From a checkpoint of a small multi-label image tagger: 48-pixel images.
Rows from block 11, named by matrix and row number. Rows with one number belong to one channel. Each number is 128 + 32 x the weight over its row's rms, rounded and kept within 0 to 255. All counts start at 0. Numbers have three digits each. After the name is the row's rms in percent of the matrix's.
# convs1: first pointwise conv (model.blocks.11.convs.1.weight, 512x512x1x1), inputs 384-511
# convs3: second pointwise conv (model.blocks.11.convs.3.weight, 512x512x1x1, transposed), outputs 384-511
convs1.174 081:171134135148140127122143128143125158076144118093108197138218128106182178098088178106137093111187075117114147086158180081132177174107177183133044147198161087108117194092082155163148141118170178076172130135166113112126151147175102072119108114139130172145069125122116183109112121103120043132148151078133078069104101152117124077153128091160134111127138098127140073151099094125132120132080
convs1.175 098:127128164131127141153098119094145147088122115114101101125151159149089153135131157143168158159127128104122128108236159136121114093099116178085119109109101106069102098154097128125118160084177083154172149148098099147152094142128112152127114093119158157054183125146166113078120131126159165117104101149116150118081163146128095137132166222120187112201142157163163089179144131124146166104141
convs1.176 103:130110110088139126075162089184122115104135137159189155148145126166191143183137173113096146135177138121105151159132165134106154109094130097136146074102153160116145106103141107118176152140153077163098147189199103109140079074148131131114150143132136120143037084153151079182165080086109093135116060146145140140085120149113137141072132159119145156071077104139133116118117140148110119146127
convs1.177 098:120136154107160161101136112102145124122119156138178207110147113122139158141117158116097082110118129000124086096133163107078086144118083103090069113142111132112110147054128130039140129123177167139160139104100163115094089078148131153135110142122172097142116127137129129135155136128144172119156210108115117167149145179115138144102106148150124069098145047162094100137175153134196145129113
convs1.178 099:173089156148139100122124081152108113124077185159112106136114093122133147169059135089144136102133063102115105126183083157156152099111158157128136104134114102135126160180137149133131163091140116165130116139130171161123147138123194186154185093142121151105163091158141103233088123135152126101097187113168133165120015159154103107142130115140075205139142133128156167137162148155162134164080
convs1.179 098:127013161161153138067103099156032103128091136142079110136103155170112148157087131119101113130105092049113086141166112137147104137125085117129154104096115118141129125099107100133159164181150125077125057145170027090151178140137153117087076106123137178170156123131147109114114145157179107132125094080176137219132141124125059163159139130149132167127079139092129066128205129062087105097149
convs1.180 101:098064088175143104143121129134142156160126100124143114125110160105087106115170100121166130159081116116095179132094103086139144080130101071109128123109126092133138134105068125158139101129151113122126146131121116094116118101110106108148135132136112139111096131120125110115100121127098146086161109132136119114132174112145098121043140110139178148122127167163139186058156124130102113119117
convs1.181 097:139146117140088135155099171216099112147127103089169140132153145120097070123120120136120137118066138084143176134077135151146158083111133182109136156111097104077112092161114132131180183160141101123080113115150136155125164142137121131090139107150129069181135080103139138112102156135142132136148156125107175099110156145135089137091169128145162109110118153163117164111121121106133108109116
convs1.182 098:099092141130101152177118134107120160097109116151086142152052205110148122161121167113148083112117135130183145155100133157157143139203125101144144139182180158127185163198123111112150162148092136126104064116132129093087105151134076081124138144105138158105184175124106133144115094167137171157088155169133091117105130099100096105190146136127164133151098070121102116106175117142175113186120
convs1.183 094:119091079056149146109171177051133177126114106182138193115126148134100136129150137148096144147144099092140147180140144073124166139143126138137184180176097131150148184146107121130098169150165084122157122124118169109086137183103104175169148164103174176140113119121135110169093166150119120131115140147074104103062091113228162115105173106205120127151142155183103138113115137121153139112078
convs1.184 095:085070109126126110096150141119077182158090090064117160149147153123099135174139133150144107094145150166154120135093057112106168085169146175149138159139121126151127122134189090134099131097059120077085116061071107109110110153083107085142077135144098151117161105158122115125177132172144149113223111169170179178129137140076115133162137165166109153135181097152177203141115136131154142102168
convs1.185 097:115132102124105189183119071171135096149100188070157134121091096149145112121172140154182146117106114127155118098196084150143171093176124138175097151197079202108145111114136143105147073120159102110130122132083121152135126091097096132104117098167096119136131123119227108142088193142154114145093139084147109171094111071176145109111099164116154138112136211112158169062115057116116127125174
convs1.186 104:149114127180117133117129172045115164169109114093098155133194110126070098150056162108126053156082121212092123105166093131135172127152059111131108130121118170152142145180126162161107111196130119194158123143148140162127113098123146184159143116139133175153101114194128177108184150119115086100120062061166088112121180151127145154144114137138119142128105114128130058149091171128056166167139
convs1.187 101:160119097091138124146157143134101105095089162114136075128167127105173206123095084095158085101181130130058131158097184116160149136174147077119119117155107148097159116096107165107165163073122097086164096164070096139126108125127134119160105120068167165113061152133041153107144137169177122143113127121104069177143166076128137187118133125090168125085121162157107116140174148179148044124108
convs1.188 094:142083132115112128162152117176138168150155118159175125119134081156107114149115071160127149151096101094137146183154089192142184083126167145167090249119107137089109109135098156094093134148114084128141129085141137080183146098148171110131058080132132079154151162070170067141125187101140129126084091138098046123093080108096145114158098117113141080072132181142124167112152114122144151089169
convs1.189 103:108078171100142106130173118108134130141147156109126136128156131123127099122118116120137129142148166222106105131057137187119108163109115121189125122107153106129084120091094088090110182175117110113078199146128134123105158113077121138136158130116071120148164118120131131148133180065158179119202167094129104163128171083165109124131145151154082143069131134136072068150157107170129133141123
convs1.190 091:136226143153119129120119093116116200164146160119165115131143109117157138117103099136113209151113181117157180137108166157110135130085076159087159195109087122124121132077175131080167132159071154078107165130186088125147120169107107072162134113131221130171089105170106070076127122121112159175154105130125122074141157167074099100131123115143191101125127110094160111085153130088131019147117
convs1.191 105:135093078104094120095117164154120169106111116118092163186146160089118124167106114159172168161162142154084142114132112077107086137133137175063106099114133137150196110127087129091128129145131142105154167103162119115118175147063100129099134169103148127150139113057132107088083106089177097146141105147203163097120120179121159172141147142046169131120167154172133159143112186091120106080165
convs1.192 110:151112146159117126108134101099118093146080155146113140151142115102122170100120110157027140129065143131130136182155124168178102093135127122111161180109147112160145128176142170144117082111109144049138140087142098096158123143071106143182154142174149144135096150108116104108123138114101114120131106153122133091116139147087105139099150137162126132157047096115141072170095087110075099096134
convs1.193 091:147159143122101116152167070123124168120143172156134105123129093163088094142144122144073129087140150203106060161125110179132119097109127137142225091146137136125117155106195098148102074154128143120128178107140171135184153150138107129168120121112102137147101069159127083092079174138112136140136111145133113133093117204092097124101104149114086151082120143129080092136214056060169158105124
convs1.194 094:139145078156108149160131103126164141067098142187077130132100147153095099110100087187158131130125156123127158132181181156164140185144198148091125159150170136119117139148108127154139126181161135107133125126147126138151152132125046155159086153212107065204160115193096134079142097136154115118189086147081108021166129133123166130094150228092117130174116151136117115143120143131155153159112
convs1.195 091:119114068131170108120162105093180115144087204141148070130128099133190121060107130125127146152091061125099102153146091130137108086194135156145180136103115079075215164144084128145089138132161109127151095153107097171129097114156127130170122117139153089142047130125186148145101111143103131144113081167161110123151175163130131123062067166092142146145131124138112173120109147083106143175100
convs1.196 104:110095072148171073128131234146069123114166117172089149130116149120112146089093161117143057122115113063128105087124158126149143144131185107107188101182168158131135127171098089126098139090131134150154107167071163151136163134120132120106124132104168181143133129172090150126149129084152136135142161174092182150122102157099123107178147108127093119152081127124188039125162133101114122152117
convs1.197 105:074145164141116161069163195082084097119124093078096142090186129111160089102098132106081145082144164141109151164177125120169122136122111125099128078182129146141069135128108153146134088161033141115189165166138166134113176152143113133083140159106075118196055091132163116135121147151140077100117134059148090134121106092116158132144087106108172114151140150108092141042125149122091147136154
convs1.198 104:138102121140078103123104145142054111224176136159161132176088094111137153144142096172122139088182131131134055147132131138096150096149141111158076109101070147141086131073123047075172119094084120106122164137147103128170120143146148104116112135115119111128125146166137104180140100105122113134169153138127113091164146094176136144132168160124139096152184104091119087163171131194138109094078
convs1.199 103:113148110171113132110047101153070150127056194126110167110084096144119127155133123112095142135127143082136098132160121107157120102196086128110059110176182178200179120136087113145142110138137121118124113162060148105088107131077070107145152121111156099160139130107190156199128115137167155116140149066208089103086119103129078141136144170178067137046143156150084154129127103134120166121112
convs1.200 096:146137198119125132153098112169096110109114132238109110158164171102131185078119106155064069147074190160152155160136090114140140136099119151084104129116153157135137149134144150147157103141066159121111122115111086146128144114146098102117116136130176138105124077130160118106089157096136161115113053091132090110097179111127158138150158170145136131135116089116186107165117111138144077094112
convs1.201 096:119117166117091143142076153115096147190184109140170127132104155101151151157129077116127117155100100200062077145105145083058123109170084134136080185129117158116087095170159139130103170132103127132123162134097117106136100132105120136081087141156138148178080131114198125115130149133126148117110102118116105081163121093189123168168099134120157133084150111096134119131137070106121119093195
convs1.202 091:064186073163128118106121120125108144121088133178117141148127143162136102133121123179186148113119151082054137088104080159203140130098122093176147070120099095155162104113135139139106042148138140143153128127160150114119115146091111112132166140107144129137134103112147185169109149123164067138107077129099097139165079174093100132130139150101047121140192115122137109089179155147183086074113
convs1.203 101:101171110181125113109156144140111137203123177115152105147119134217133093166156111104113091158093091125149188075149112175135101135119188111138098107149171094164143066204118131095162112110149171061162120125150147155136121137091064119100129153083136113090165106152158146112150104124149112112165149122132159186144189149146089187137129155068133112099095142071043152105092091150107177117092
convs1.204 109:136082138104099128133161142105158103051114130210089126099097138153105125113110104105103106168148066089123126159112126140156073124166090122108106082134122144146143147134137154128133105072163110178134169111032206107137134055133079109144181092084167104129177096207109152084120119077132166121170073126115096120144176070108105171081108116133090133099051053152121185168144184102093135104148
convs1.205 109:142061117104140138081107163111113133138150140154171117176112193112157140115150161083131121132161114107149108101150135136140135121090061208116176132133183179133134144178124106127151159141102123140166115102098120126059113097185155108089131129086118123176103132146087180152122056084109142123171128179146117136099151161169164101125113193121138110155061128146131120171107168136133102071136
convs1.206 108:113143130179149133116075106100107116144116104112098099210081162073101145144140097159170121132163132161156101136149118136117135143135109097112192133123097106146118166135085125171127141129171183114086165126143069137131153135149096170115111164175133112135162142129092138109130152151148126146138103157152167154161134176125218106158170096084124175163121106111152195084137102121107093105000
convs1.207 091:178176102162147148116049140058167140106138176080128118128083076067125124147176110151169124121131129101092122046082137172050169142088144136140156149122121062208100123129113153121132118100109097152174120136128145128102097097135145139116173131132174159157075110135165170049132108139148117065084209107065072142088143129186108092126154086101109141152165160106130112054145166078171097116132
convs1.208 100:172131080157127087132168145171161142167202151094100138105065102092198104159122126181101192105147155119098129163139120161104192117130124157152167129170142136099119109163153143129105145180127147157115124126129180144116135083129162192161088137125149127156132122074146187153098152184157132082081137160164129082147141172127146096072120100082138136112123122073085133152124177113069068106173
convs1.209 100:047153163096135139123147120104124110180117127139172104100209152141086148133104089156094156159081091091147129170128162158127116114124114234135172077132148167120121149130162144124100109101144103179165118163157172124122113114145120065129106074104159100129130155130084124124121139161086073107126175165192125080147123126124157110196103121179073146157087115127164071109091114134120112102137
convs1.210 097:135156113183150102131091192157105160094158119159133102162105152118163167061088171151094156097070069118133148139100131114164104143149186131141207130111076122091178140170131136107135174095104124100145132191108158131130168100115123101168154088150123093157147125157141101176122110046085133083136146208172140133088125195099138110104153143117137079118111120150182169119158097131174105172127
convs1.211 105:149124126141161142124127103126108172165087112140083104127144152157096163163070129183124055130148107200144122107127182120114117075152137119174116168087142108132146170067125151127119112187154128090105139140111113078094143094117092053150107135109072107114095108152150143120129088111148099155104079092140134137124074112142107126114143090154106141125120149097109138129169082102125146129080
convs1.212 098:127080119193125172101136199126136109140151186144148142097098101124129164133073119121111143100120117144080137087133087150151158099134141185157105144144163132122154146248154159160199163096153139189135154135134161133135109148109126055110109076153131080145085123101110159117145099190150104133088097092114126051155127112156126159140125167006143142199180135141115203127041137137170129131147
convs1.213 106:109104101104100125104166140207115159149221232084123122124158135145157095061082126134140167092076104101240137128067160155120124198105112114141147135200135121122091125095131097147132120080134102124147138131089126167133171156128105117121088112191150101150162173133124131104084101133117116147181173154110109119144072108102137181112115121121137125141151121169119084118137152081146081091129
convs1.214 096:118108139154133125146166130130122099144145193103114122076120147167140171149131118082156166124145181139166120182146142146094085134121110141095144197092165097138108171118127126124137194112100173142117093080147121155134093175108174132000195116097073156082048138115093068139108083125105143098173087136151157130141074122049132098101149098145183171140142063077149135177135118115155162133132
convs1.215 092:128102145197069140164130102177165143100196146177085138142131140105116118112084113082195102120113110110091095109136151155152073130134187140109115125134143142076114147134120112162190171126143093186128148150099132098053157111131070133038131113147183131116145184127106130171116104096132108108102172142117087153191106086130110126134161107072152130175148152117047109099094165150147134078136
convs1.216 105:150110042131116154150154170114118055134113180171160083167128113166095135152136131106121123116126162143173142200124156117144105153133131057141134093162145138213138085126145138117124135193105117095100105100088133135100102139161129096094167133143184166171132104059192160148121106075133175089169077063120104118112153132168105129116143140093158164161095149141105124179125144115121140112107
convs1.217 099:162176203093133146080093085162155065138113155084142127139120089156155125173128140140118145097141123156115095118139115098110139131041090137109138151135098150169114119069129073095159153160124117121137150117088108129167151122218127142116150142112117118091114158142176112023126148153138173126076173052122092108131171167151116138166139125137142073110124120146143118133104112130092138112152
convs1.218 096:133120086097092116127117131136097074085121192136189164109149141144136132121137149145194153094082171159187116164095125111100141110100192091194105131135163091118143138167148080117164131184118136102141121166174143113119148089105177164133117133091127166136097145167107149110126129163100220191083145080099151153097141103137139126170176101100153087120090133197194095157097133134186053105146
convs1.219 103:131096187069124113095149117126100151131131096121128113152162118096186118120165132083126057150082087069135143107146134121127092154098139115066098120174116109136139104116165092130154135150116126140177083155116048135143098164153091088158142111132151167106128124093082104130155077120056088205139166129122126095113104132107103089087124122108159132113176143167095112130094143147117114166134
convs1.220 093:120143151110094124122137091093130114103110200118112088102156153135105077134196094100149166123123163129127177133219134111135042073187124170111102159167136056221105177060149128112118114167137086177135129119121114124173114110134162161074088107166122096139119109145124137140109103133084107120149119148089137124127117130145175102134106122135081126172083168169059080177143048027149111137054
convs1.221 094:139130111135145131145158106113129165167107083125142164139026094158088139169104120082156125143155113106158175159124129054128115068126125137113153177101124149101104207172118150130123117103093164079134134164128111091126139129138144155142097120111158166152199124135210075176063129113159115130150168168131108108076159205142129174135126134050131110142108160178113076166142129159120158132079
convs1.222 108:183155158137129103133150166152115115122126112099082208107130163109114157136095079117166109108109125168155131145161110136136102121148054107120143137077101126146048121053146086088099147116087106109117088160122061112134114122134115110135136147147163168111091106172150131129128160137171114138134169187108085083171131189120108161092155069167156138183086125128232123134111151122118114162111
convs1.223 100:159132115148128183069162072054170085137104086146132115138136189116104109076112099110130170121071132177084134138184096145121131154252119090109154131130159110134147102126115154165161122156117048081103111141127160126137105128077115095152152122140086131112152110187103094173137107124099119134128187116055111130140162113130113040112067137133149121178113148164087199135087133164161153124022
convs1.224 100:149156108099117093114143099177128092163145129156104133132060117187175137097114138109123145139109055114165102122131108161131107141132107128161165118126098105061181201184112123099116133125162213147115171133128131124144154184163099196137120111119085134105101147117101180103134115118172166147125145147147144112094120128081146102091168132102072103182134140196073138121112090110082145077161
convs1.225 109:101089091138100071122164059101093119104087137130105177144098108107154097046187106115139168081141074109117182118175184150097079178076129145105162091135072103117122121134119102140151166130148072130083100154091101157088178078173155194107216083116132082097161125127136128120155136136111115080142134129159154104146094096136118126126164129149157200145103136153162106176117126131100132143160
convs1.226 096:113141051169109150182155090151085174155083164066124154120148124149140198194122056152122142132132159113116118115101150168146153153150107104168124114144166135121183182151095121159122162126163174120181191149150076121119171124156114118088061102124087140150089123164121128160162124135129169133123149083078131075135142061099125139121158169082133196091128149128170122096081121103090138117120
convs3.174 087:141067140066163130105122122145215119089128146154087056165181109144171165163092117141103133201110065121105143103077133161172171129180126141142140096134093063131135152077167133125182082122162135166146117141126170153106134111070111071144170157085151087160161185106129121103124116150098122130100076141112183095085124106086103054162142110128153126100157181069123142122087116132130072133097
convs3.175 094:100126148153145150117134118105136150113127093125125142128114140080111087130168118116179116139183117162187046190074065106128114131150127216143184162149144110095117156125150094100177142155193133114152147119162154124126100154113145111113193140123174136096065113159164147159198158112110100158136069148145079125088116172140081137148147153096104113093086135137093139090086109106133163091122
convs3.176 109:121089124083151161084076133110116096149095100125093161122125125079156097138170091147081143106111103116160128137153091142188162112181123128056142144118182167179105159115118044217176113116135138152116096108124117182146144108135161124079142174163150048091216132111143083163122129196121137111167140086148164114135126146140105115154090145125115122183136122066156121175110116122156097140087
convs3.177 103:071233136100107151108130092155166178161157107099135114129089136111134139124139094078165111092102123208202121072099136160109141169168126137070100146085165134085086101097120141130058110119091132125155103157131128081102154095156162160118139131141085154113128162182141119104145113112042171176139128159064072146102132153168072110138154133111173129183144068154158145087161135119129159109162
convs3.178 100:075144155142120077222069138121178120054172170124170067136161114138178098171121090121173118125121134099187157053114117101092156091096158107140122107153133141137131188177181109161126065143162168241173114148124174110102110166140116115115142142143126147114153159129125120120157118120116115153149032140178179157117111095117081107101161129153074114129170113120097169122145168131095113173121
convs3.179 095:185208122103116146123100190110123095126127105132097165094184158152076135145117118146104129148199078152161131105127086168134153114120112113131128162107104107026099114195180086180064189167161111135126139111132123110089120094124072103088075193124131099142081109129141099219123093081056137095145114143110154122152204131175140083108112100090097159086141132097101115137162131096132101125094
convs3.180 099:142083135066178092115127115117107153123116061150100129138121118138126131154105110150137182059144103130113122194122158084127105121092115116112114150113090149067109134148187173103165081149110081134105135129129159121093146133100161120121151089160161138096135134140168109130143100175129119140172152129163105096176119126112145111080101127092093100119087127118169139075116101092188200120194
convs3.181 100:174128117131080126186148081205136138058116157178140101127128116189137196152150097128097120130142134091141136098139076083181167139149113142124150121068004111061104097106106142102069135120108127142125148160118152098125156119112127139160117113187116113107059191122190112120172172127130124141074119198162109143132165133127106135148104148177139075103169139145123122116146118161162255123100
convs3.182 092:097130107115187091206147149122141047132100114199136111090074171080120081169140141127136101131136085104130130128073141103159166121084149113185134128139147111090162176152112077128116105149121124136125138127118127137171149119138099159131147125104098124115173043136109093126083121074177151135165155063114102137127107073072130075142133132146115156196200085124094179188132104129213107069120
convs3.183 099:144104099094127144222159117090110171132121112151134132083092091048140080110126159111142136150155120148140190192125095178136132094184115124098130094155116155093166136106127170093145157081144197181121096134084134189104101115160121125036104147127105130162099104089141094065127122141026136124109154158171141150152118155129091130152196166087088127108118098152144166133155169136095125120100
convs3.184 097:122101114118099139128112118113146026103108137141154160147139149106095132147173146062149160096140163172212126114151119148161170107164115171137103111099163143117064065103146087145135151172084112134179110166187136134156162152110106133120138124101125125149089138150168199078107202092108166148144056133149087115144128074165157129153147141104093157082091169092137098132156132122109082172145
convs3.185 099:113103132110086146146163113148142181141140080091089124123144163110093118167111157093139174179124118078147127114094070105062104077098093117094157130139133146168110068149071128112146146126154110132111124089157131109076105100113066138070099157204088154073138094099132154178143122198082132110063158106074148131138101108198121174154093152187151161143126119144129137142122125108114124125155
convs3.186 105:106072141143141130100148104140117125138096108104098121185140179137165137116107169139189129136108105185128089152121128073137177126103109072101147161138137113164083143147154119147147115071152120181089111092102150121117123068108155102188096146159116057115124134118151045116145157158148129109149126171196087104182091154170135105159133118132175091167146122144107148095151105128137145152112
convs3.187 096:157152178130141124147116164139117138092151160104142145159084049134178132126140102105130155106120088097191115153097074081122146126145133074118156171095184126081126152151129124136103164155104100156132157191097082154122070090107162139145143146091112100144070126169128078135130099132047129097124160118122118122089175101148146102113126153148088148089140140108121133152104103173171073091116
convs3.188 096:163123131118106103188136100176109132115136162052120125173162136181184161096078122150102151147147147139176078143128121074118067143155125117179106102152089170124139199153140136145116162086115153170144145178095135161146180115184129131118092130061158131188124085160134104125102110116130120064168167136086119126103125068098126080173135132142107098152161152084123122144153163133151187187141
convs3.189 101:133126099135142120106050140088073117157103116088121146127172115154098126157144162149130119103071151097121106118137116084122152157129160149094125134104185097093148168049093098092128159084165129179157142168137120139136106087138108120090136100090194189231110198115190139065102177168083155156119097135106115123109103120081109149136153069121148078113113145105081089168157058140157116106123
convs3.190 099:117111117123116076158138137107194146167104164121120097138163152148130138070126176145123082139114113094178118133105059128113165063151194074079161173098140146139150156069148133114098124169114098086085151125115139114157112130167148117096124114145146118114161141126190171134115140112104103167124057044155131156114132132123116078137134164103090152189154130147164121160043174118137102065156
convs3.191 099:169177131106177159135134050129116124160104083078140160096109097081147101097111092126091128159132089128171120147113097128193135111146133118135077224128094122122188078120131120182145165138093122084119139078095128113097117105108083135092125098093125100153122105167119184084110130115130113157195181146126121196178117160147071159116088142186154142095091088111104143114121129113127110084143
convs3.192 109:143117118101159142082116103133124178123159145143119143141132118135145132150138089157094172205138162133166121147149145124140090103137081092107152179100169192111117149053129111144150175089093117127117154168127111142124178143149142136184137152063117113121196072154128111140119172183163146116133148136122158121157141151197162086140130114164157115067180137180141136079104108084130116168133
convs3.193 103:144171088119101136132109171140144071136113172146134103137142174177191126129182138155117088161182132180114108105140111148132134187135123101136118167133133131155072129143118168134146139084113142158129143088132131197147149128145219062130135130102117078062170119132058114083120022128063175061084106098148162133137081088169152141101087163133139103172120133112104154123132099144160111114140
convs3.194 089:132103153155187115107125073090117132131146130154145120131094084148129140148122117165118155140109094076155172166080144108097096129158100152114104150152102078146143125120153103137090091129156147128095115151178114125134162127114151147122061082145145113116117129175104160109088116124120115160130118103167141128140163089129205190142114141159187170117108117120018152121142090111167140155148
convs3.195 091:188138135125118145148115174177107111086124133097180113156132145103145175059145185157117119125119165148156102165127108129103165151121143117137131148101163089105041089152111179073106109119084097138089109105147129124084137081143140141111130143154110181122130212128111153100108138181107116100123109130148015110130141116074131069116081098056153142150164108161136179111168161066159147139111
convs3.196 100:072121107150111092115153191165143141171105060162147186142090174127161168161162110156129112138068161149088165110181146096112146196127087116107110114106212156132085060138136073180143095113127101170084122082165152081165124122128135134161169144116133109112146103091133057114117129156171104107169127129129162095121157088168133122109140169157144109162182140134122174107184133175128134065116
convs3.197 096:099126135105129111208140208057177163124156114169031138168110217122104169105080164120163126092106119155157120141142131106151139099133077122167115135176128123162113114080118145151095098148121121142120147077144060140164132180142209189165169121176101131104215145092132132171071119138101102144138121105155127204146180107091114082151109159199145107159203155116151114115090116127145066130129
convs3.198 090:175095105157109138123122180132142128180133101115133129114144115142081109159161089100138091136163125084147172202145192179141108135198149144176122132141167141218128131145094141130101176076151160170086137147155111116105152187086217111076194091094101096129141122132095124167128101130103144113130137135118108093149092148118114162134116131109054127130143146119062100109117113132150159074169
convs3.199 099:090144159143095185125120178128170103153144111150101092135085094132105201143077135147083153128075093140182095133124172181070208122118109119159096106145131137124161114060155114137149147105109054053136135146170057130043121141135116082155130090146138145141084130132192162160130117101129165087159141116137093139084117112105130149126139159129070152147169130127100153084115167119124114135020
convs3.200 103:115126141100127114157102136128123148082134107107130127118115132083109056158142125191167147089139109115174196148177111100074159068078121120168151097113141118106156082151144118071092117127160106169102189206118135094102082183153077161133129136118158205131084155078178153147082121148092148104147145203114043112112144159141130151154134130139135146132151147186084144146163084159146143125147
convs3.201 091:103171101063111119140174117098114087113126145092109096140149138061106173138116159161142152117124154115083118090158130117193113114143146155163131154176164143143110149190160174129101102108136148162143144133144140133106091105105198144183146117083143049122176155127111138157142117127138125126160164138126088143140077076123135131157149174132127118165079122141144142207233151170120139101052
convs3.202 098:081199121069133131135143140146175125134136104179152159127060128115148174101088162155152042084111145155119122120130103133143159129163154119128141083114167185102185079197149144141123118169117107124154170132130134172133145172095120100137118109142136151139138168109117154076133117128129092159130145138136130106115075083156104168094176148163192104144136108126114115170155031130105141110134
convs3.203 094:097108089142160127134124178166174152169132172118226127095098145134128121109148147102140205121113111154130178115127063109093135089138148096157186171143121067180150157157128114053121158100109115088142085164097195131190145110131106108114147085187179149114117149143144071129139080166118104129137151140113189060159097142136126162113144108207127098141118136129127091155135145201085103143181
convs3.204 104:153111228124142119112181162170154118149128108048157164148111146091124138079143153122098064124147159155125093102151109151120129155125081083105141144061128147133152103109134134162126170120134115122111110157217114166142121134102106135130098138162132127205181164128090186189113154193143189127116137088121078124129149124171109112149169139136147135195148225129158097170088120048061170103085
convs3.205 097:145213166130146112121108104094153128138152157167047107086126121101118146091132131157098146108117115180153129105101142169116100114187098086107104141068139139030114171206127192142153115118128144158138138140160094129209140144104157129120151142178125162170117163154125164135152124185118121079114121119165129168077123140067062110112178146131070146143150143105129098121154115176136162129110
convs3.206 098:163105142142107154146108144110071102121123121146116117067110124152124157122175196112116129209174126087105092168102148125102112097180106111127138178084087093137166169134125063068080123166131145122132145132152132218169114163158090111172200143046161136126145112136200135094139117166152152122178145173075144107156112118138110099097120123096175146031152143116172089151115134175155138165126
convs3.207 097:088170138128186140141161077135131164133118165158106148142148080150129145128127114150114153182118084167097222132123100148158159158152114141102142129170116080136150138114139104132133085138171103101090140182132206133117173118116092167173128218134200156118100087134137191129070107126124118163134086164136121134109139099143182116127157127127089105125126109171096200131111126066127156143122
convs3.208 106:136131099088119134120110146128165195065111143134129137130193131123122089111150172125108158121173124097119126110158142153141135088113167124064176124123131161132140123141152139140159150124095149082178181056135134093076179141138123085123182126166115097170084085117133143134102120118131111105143121166103136196170128132111166113141159124133168168122183101081146153139106108176102121255095
convs3.209 102:155161162083131170152122097121129171077102067158121074142105127100115191146189107094164104166173116048094129115071182160106151110060124169117173131159128181151141134148103114132117125169118155133083100102168155108086195151111110109128130146172123151190096161171096069150117140128143132156160105128115139134065126162126189126117120121166145071084137114128090094128176118133113152113154
convs3.210 092:101150129089106165146097131148078056114111064055210124136167123123160168121164147104129163078151122121102120082085167091039152081082133124175159126125152130186164148116111154120118117120173105124137079119133131109123088131141051036156079169129124141097110118123151135118125179104155171137101113112128162087136159075118123149166097093169127123130107098119175129075119112134141153150147
convs3.211 102:105177203164107122154131139134147132143070234132148155210108116061120148105149113140132084155156151188122145069145135125123136104161131141135089102120091135070131085044118083082093139131131113122105180138130145145087096142098136129104166137113078136137131121106123087170110110135132122120204097113131076125125144141187126195160140127107206175098147153095151124092108087176153081094076
convs3.212 104:101102150111111087141154115129150169127173100116152118151122124130100125101140100164149114140103136147150140085107110132133140167120192119130094159127108100181179120029194192142153142106148161116136147135105078142136150081126133098166106119048139201174136089058093147106066137150171159183148115091113168148132073155124140172099138130079173113120131143125101147046124090123117105106153
convs3.213 093:150144226118127152135073135132108160158171119096133133192145111141182179096124102121088158060098146135225189123131132146090166082099093110165061092134155130099100134165169108136121152126145067121152101185169118074100148109066025104102098215102119155143093136133168159138129153139187137164106186102128151084087103138170156175128116152112126059135110100141101185093193160054135138083095
convs3.214 103:127164141087150121111139111125138138084161127079098105096106165095133137128153109171114082122116175067137159131053131099102128123107142160127102133182072134089140118103118130201088104146106113113120167109137132104194095156123168125090113164161137104174092188146152146139188126135114123190103112105110075092131107130120109105130161140134111164077142149157160102147170187108134173130091
convs3.215 096:129132121096132147090189142142108150054182061117118134109100140125074116109117140238101176102202173151104168147129109095182107131133109147132099104092210193143134109094114149136109189100116116152136135121086143135109056161116121152162128084136135122117044101169174128037112159117147118182139166184114100162201141098095085129121088159127169123103118101152112132091173094139144099131119
convs3.216 093:169113099110158119153128107128056152171104145130133079079140085114091150120148117142153119137132106134090056077110146108173113132091122183131069113074145133087166134155099123134150145117170089175132118139090093134136107072091162139105122097095104101115105161197150153100191081124138070133141106064185092085208091154116096090176168115042108144143167138160149110139123219108110131064118
convs3.217 099:113170110114106133139083136148145160042125140150113111157131074143142114112091123075086132153070143109130129102138110111168130143125154173131126141148130129139066144049185113135090099162081123055180120120120095134138137131107167100078092135097162083159119142121068126128111125113112126135107106151113125083135124095170143174167144147082131126159198157118085215136157109144095099141097
convs3.218 102:116051126134138146200092114125138044093130197111105127163141159155190124135130149118046131147109063097163152051151112097145077119128095130141153150125129102133139147174154177080119108096137130082148146119153167135184144090069149133163171116118103153156148092132219166134168120142084125117130152107167156091126146106106177116127085109157127117122119143137174062104170099157081102220116
convs3.219 099:147183149117130126112123156158106149136110134144084145086070110122147136069125150085166141162113141050109122160060168119159153131060135091153102122117146125124129122161185091156148162157126179135156118170132067098145203193101158192102154096132091164120134084140156159116101077123065152169121154123087079165155126146114045136178116146128130077094138112131083163182140087068119138087136
convs3.220 106:104166109174113104162101136132103155156130115126086093164151172164107125101028149158138100129107185128169109127098138117126144144095144201111183145175127098111107134093105108142120172103155090192145131101110139105149123115099157125161089164149149141049164142181174139110174101158126142124089106113126109057162143150143178119098160162133138087135142145085106115126172114118098109135212
convs3.221 098:139104101151131124124126164133119058117164107136109210113119173132099092182098118137117158129095153133140144124133174203104153142107078153156160129135136114133088126142148140138083107147193096160148107080079159155105113137150131114112096065184150095137142179129101135110181121124112137129081168120106125111138178117072156131171114133170121070084087094111118097103168158173139155145173
convs3.222 106:124178145135127087172147142089146104135144098170164149115127106133141123124183130173115133129082072169156103134133152127127116095127081121143095158144094158171104118129147100099114079114114085132116117144125149177102199170121125099214093128143140141163079077161137142151073110138098106160137128135106129138132154120136120166120129152152150096151099130093159131187166142175176162137097
convs3.223 097:138156155167120113155100129089100100134135115201129175114098158112122183188116146133183140181112137155102148052144160133104170109112174105088155200135182117099108113101127107125094099061110076124150150142151128102115127087124103139114118139082104090147139087089160089115174175131125194209118156100130145078176151097191111052189177162164170156093143157117189137131135150175163161081119
convs3.224 100:108112153159120098138160131116183171142119160179104162107154135088152150134107144110132103115189138123092123130127134144110130140179161084169099140116144134104131129148122078116140063107127132161126219169121183102082120117167063162116098152159128167165117098127154111100119171115186121196063129141094147149074101118138072111126113117102126140114101089140157111118094140152140118200186
convs3.225 104:125092165105105065128093255086128145165100114140096157108115164126176116150132100115125064075097145130088120140160102197131128133120178103088074109110175152117125121143148110155101127060122141115163126142184072100186119111144083096093163154154154124087190148162176171064143175087155115125119127135165135147153089140097171112088132108096138195158115070137064105135139147146138131086136
convs3.226 094:143106124151056122112106132132037152155115096126163133159169106084101027149166109097165131126228153122113099088113144187052095100142111102113149156078132129071110062124106169123103157082165133136141089129096109151102158124083137168096137116159126114104139145103123155111138132126120117066108117091158125111159153160170173114114127125155166159135205135106204177092071105121161121147054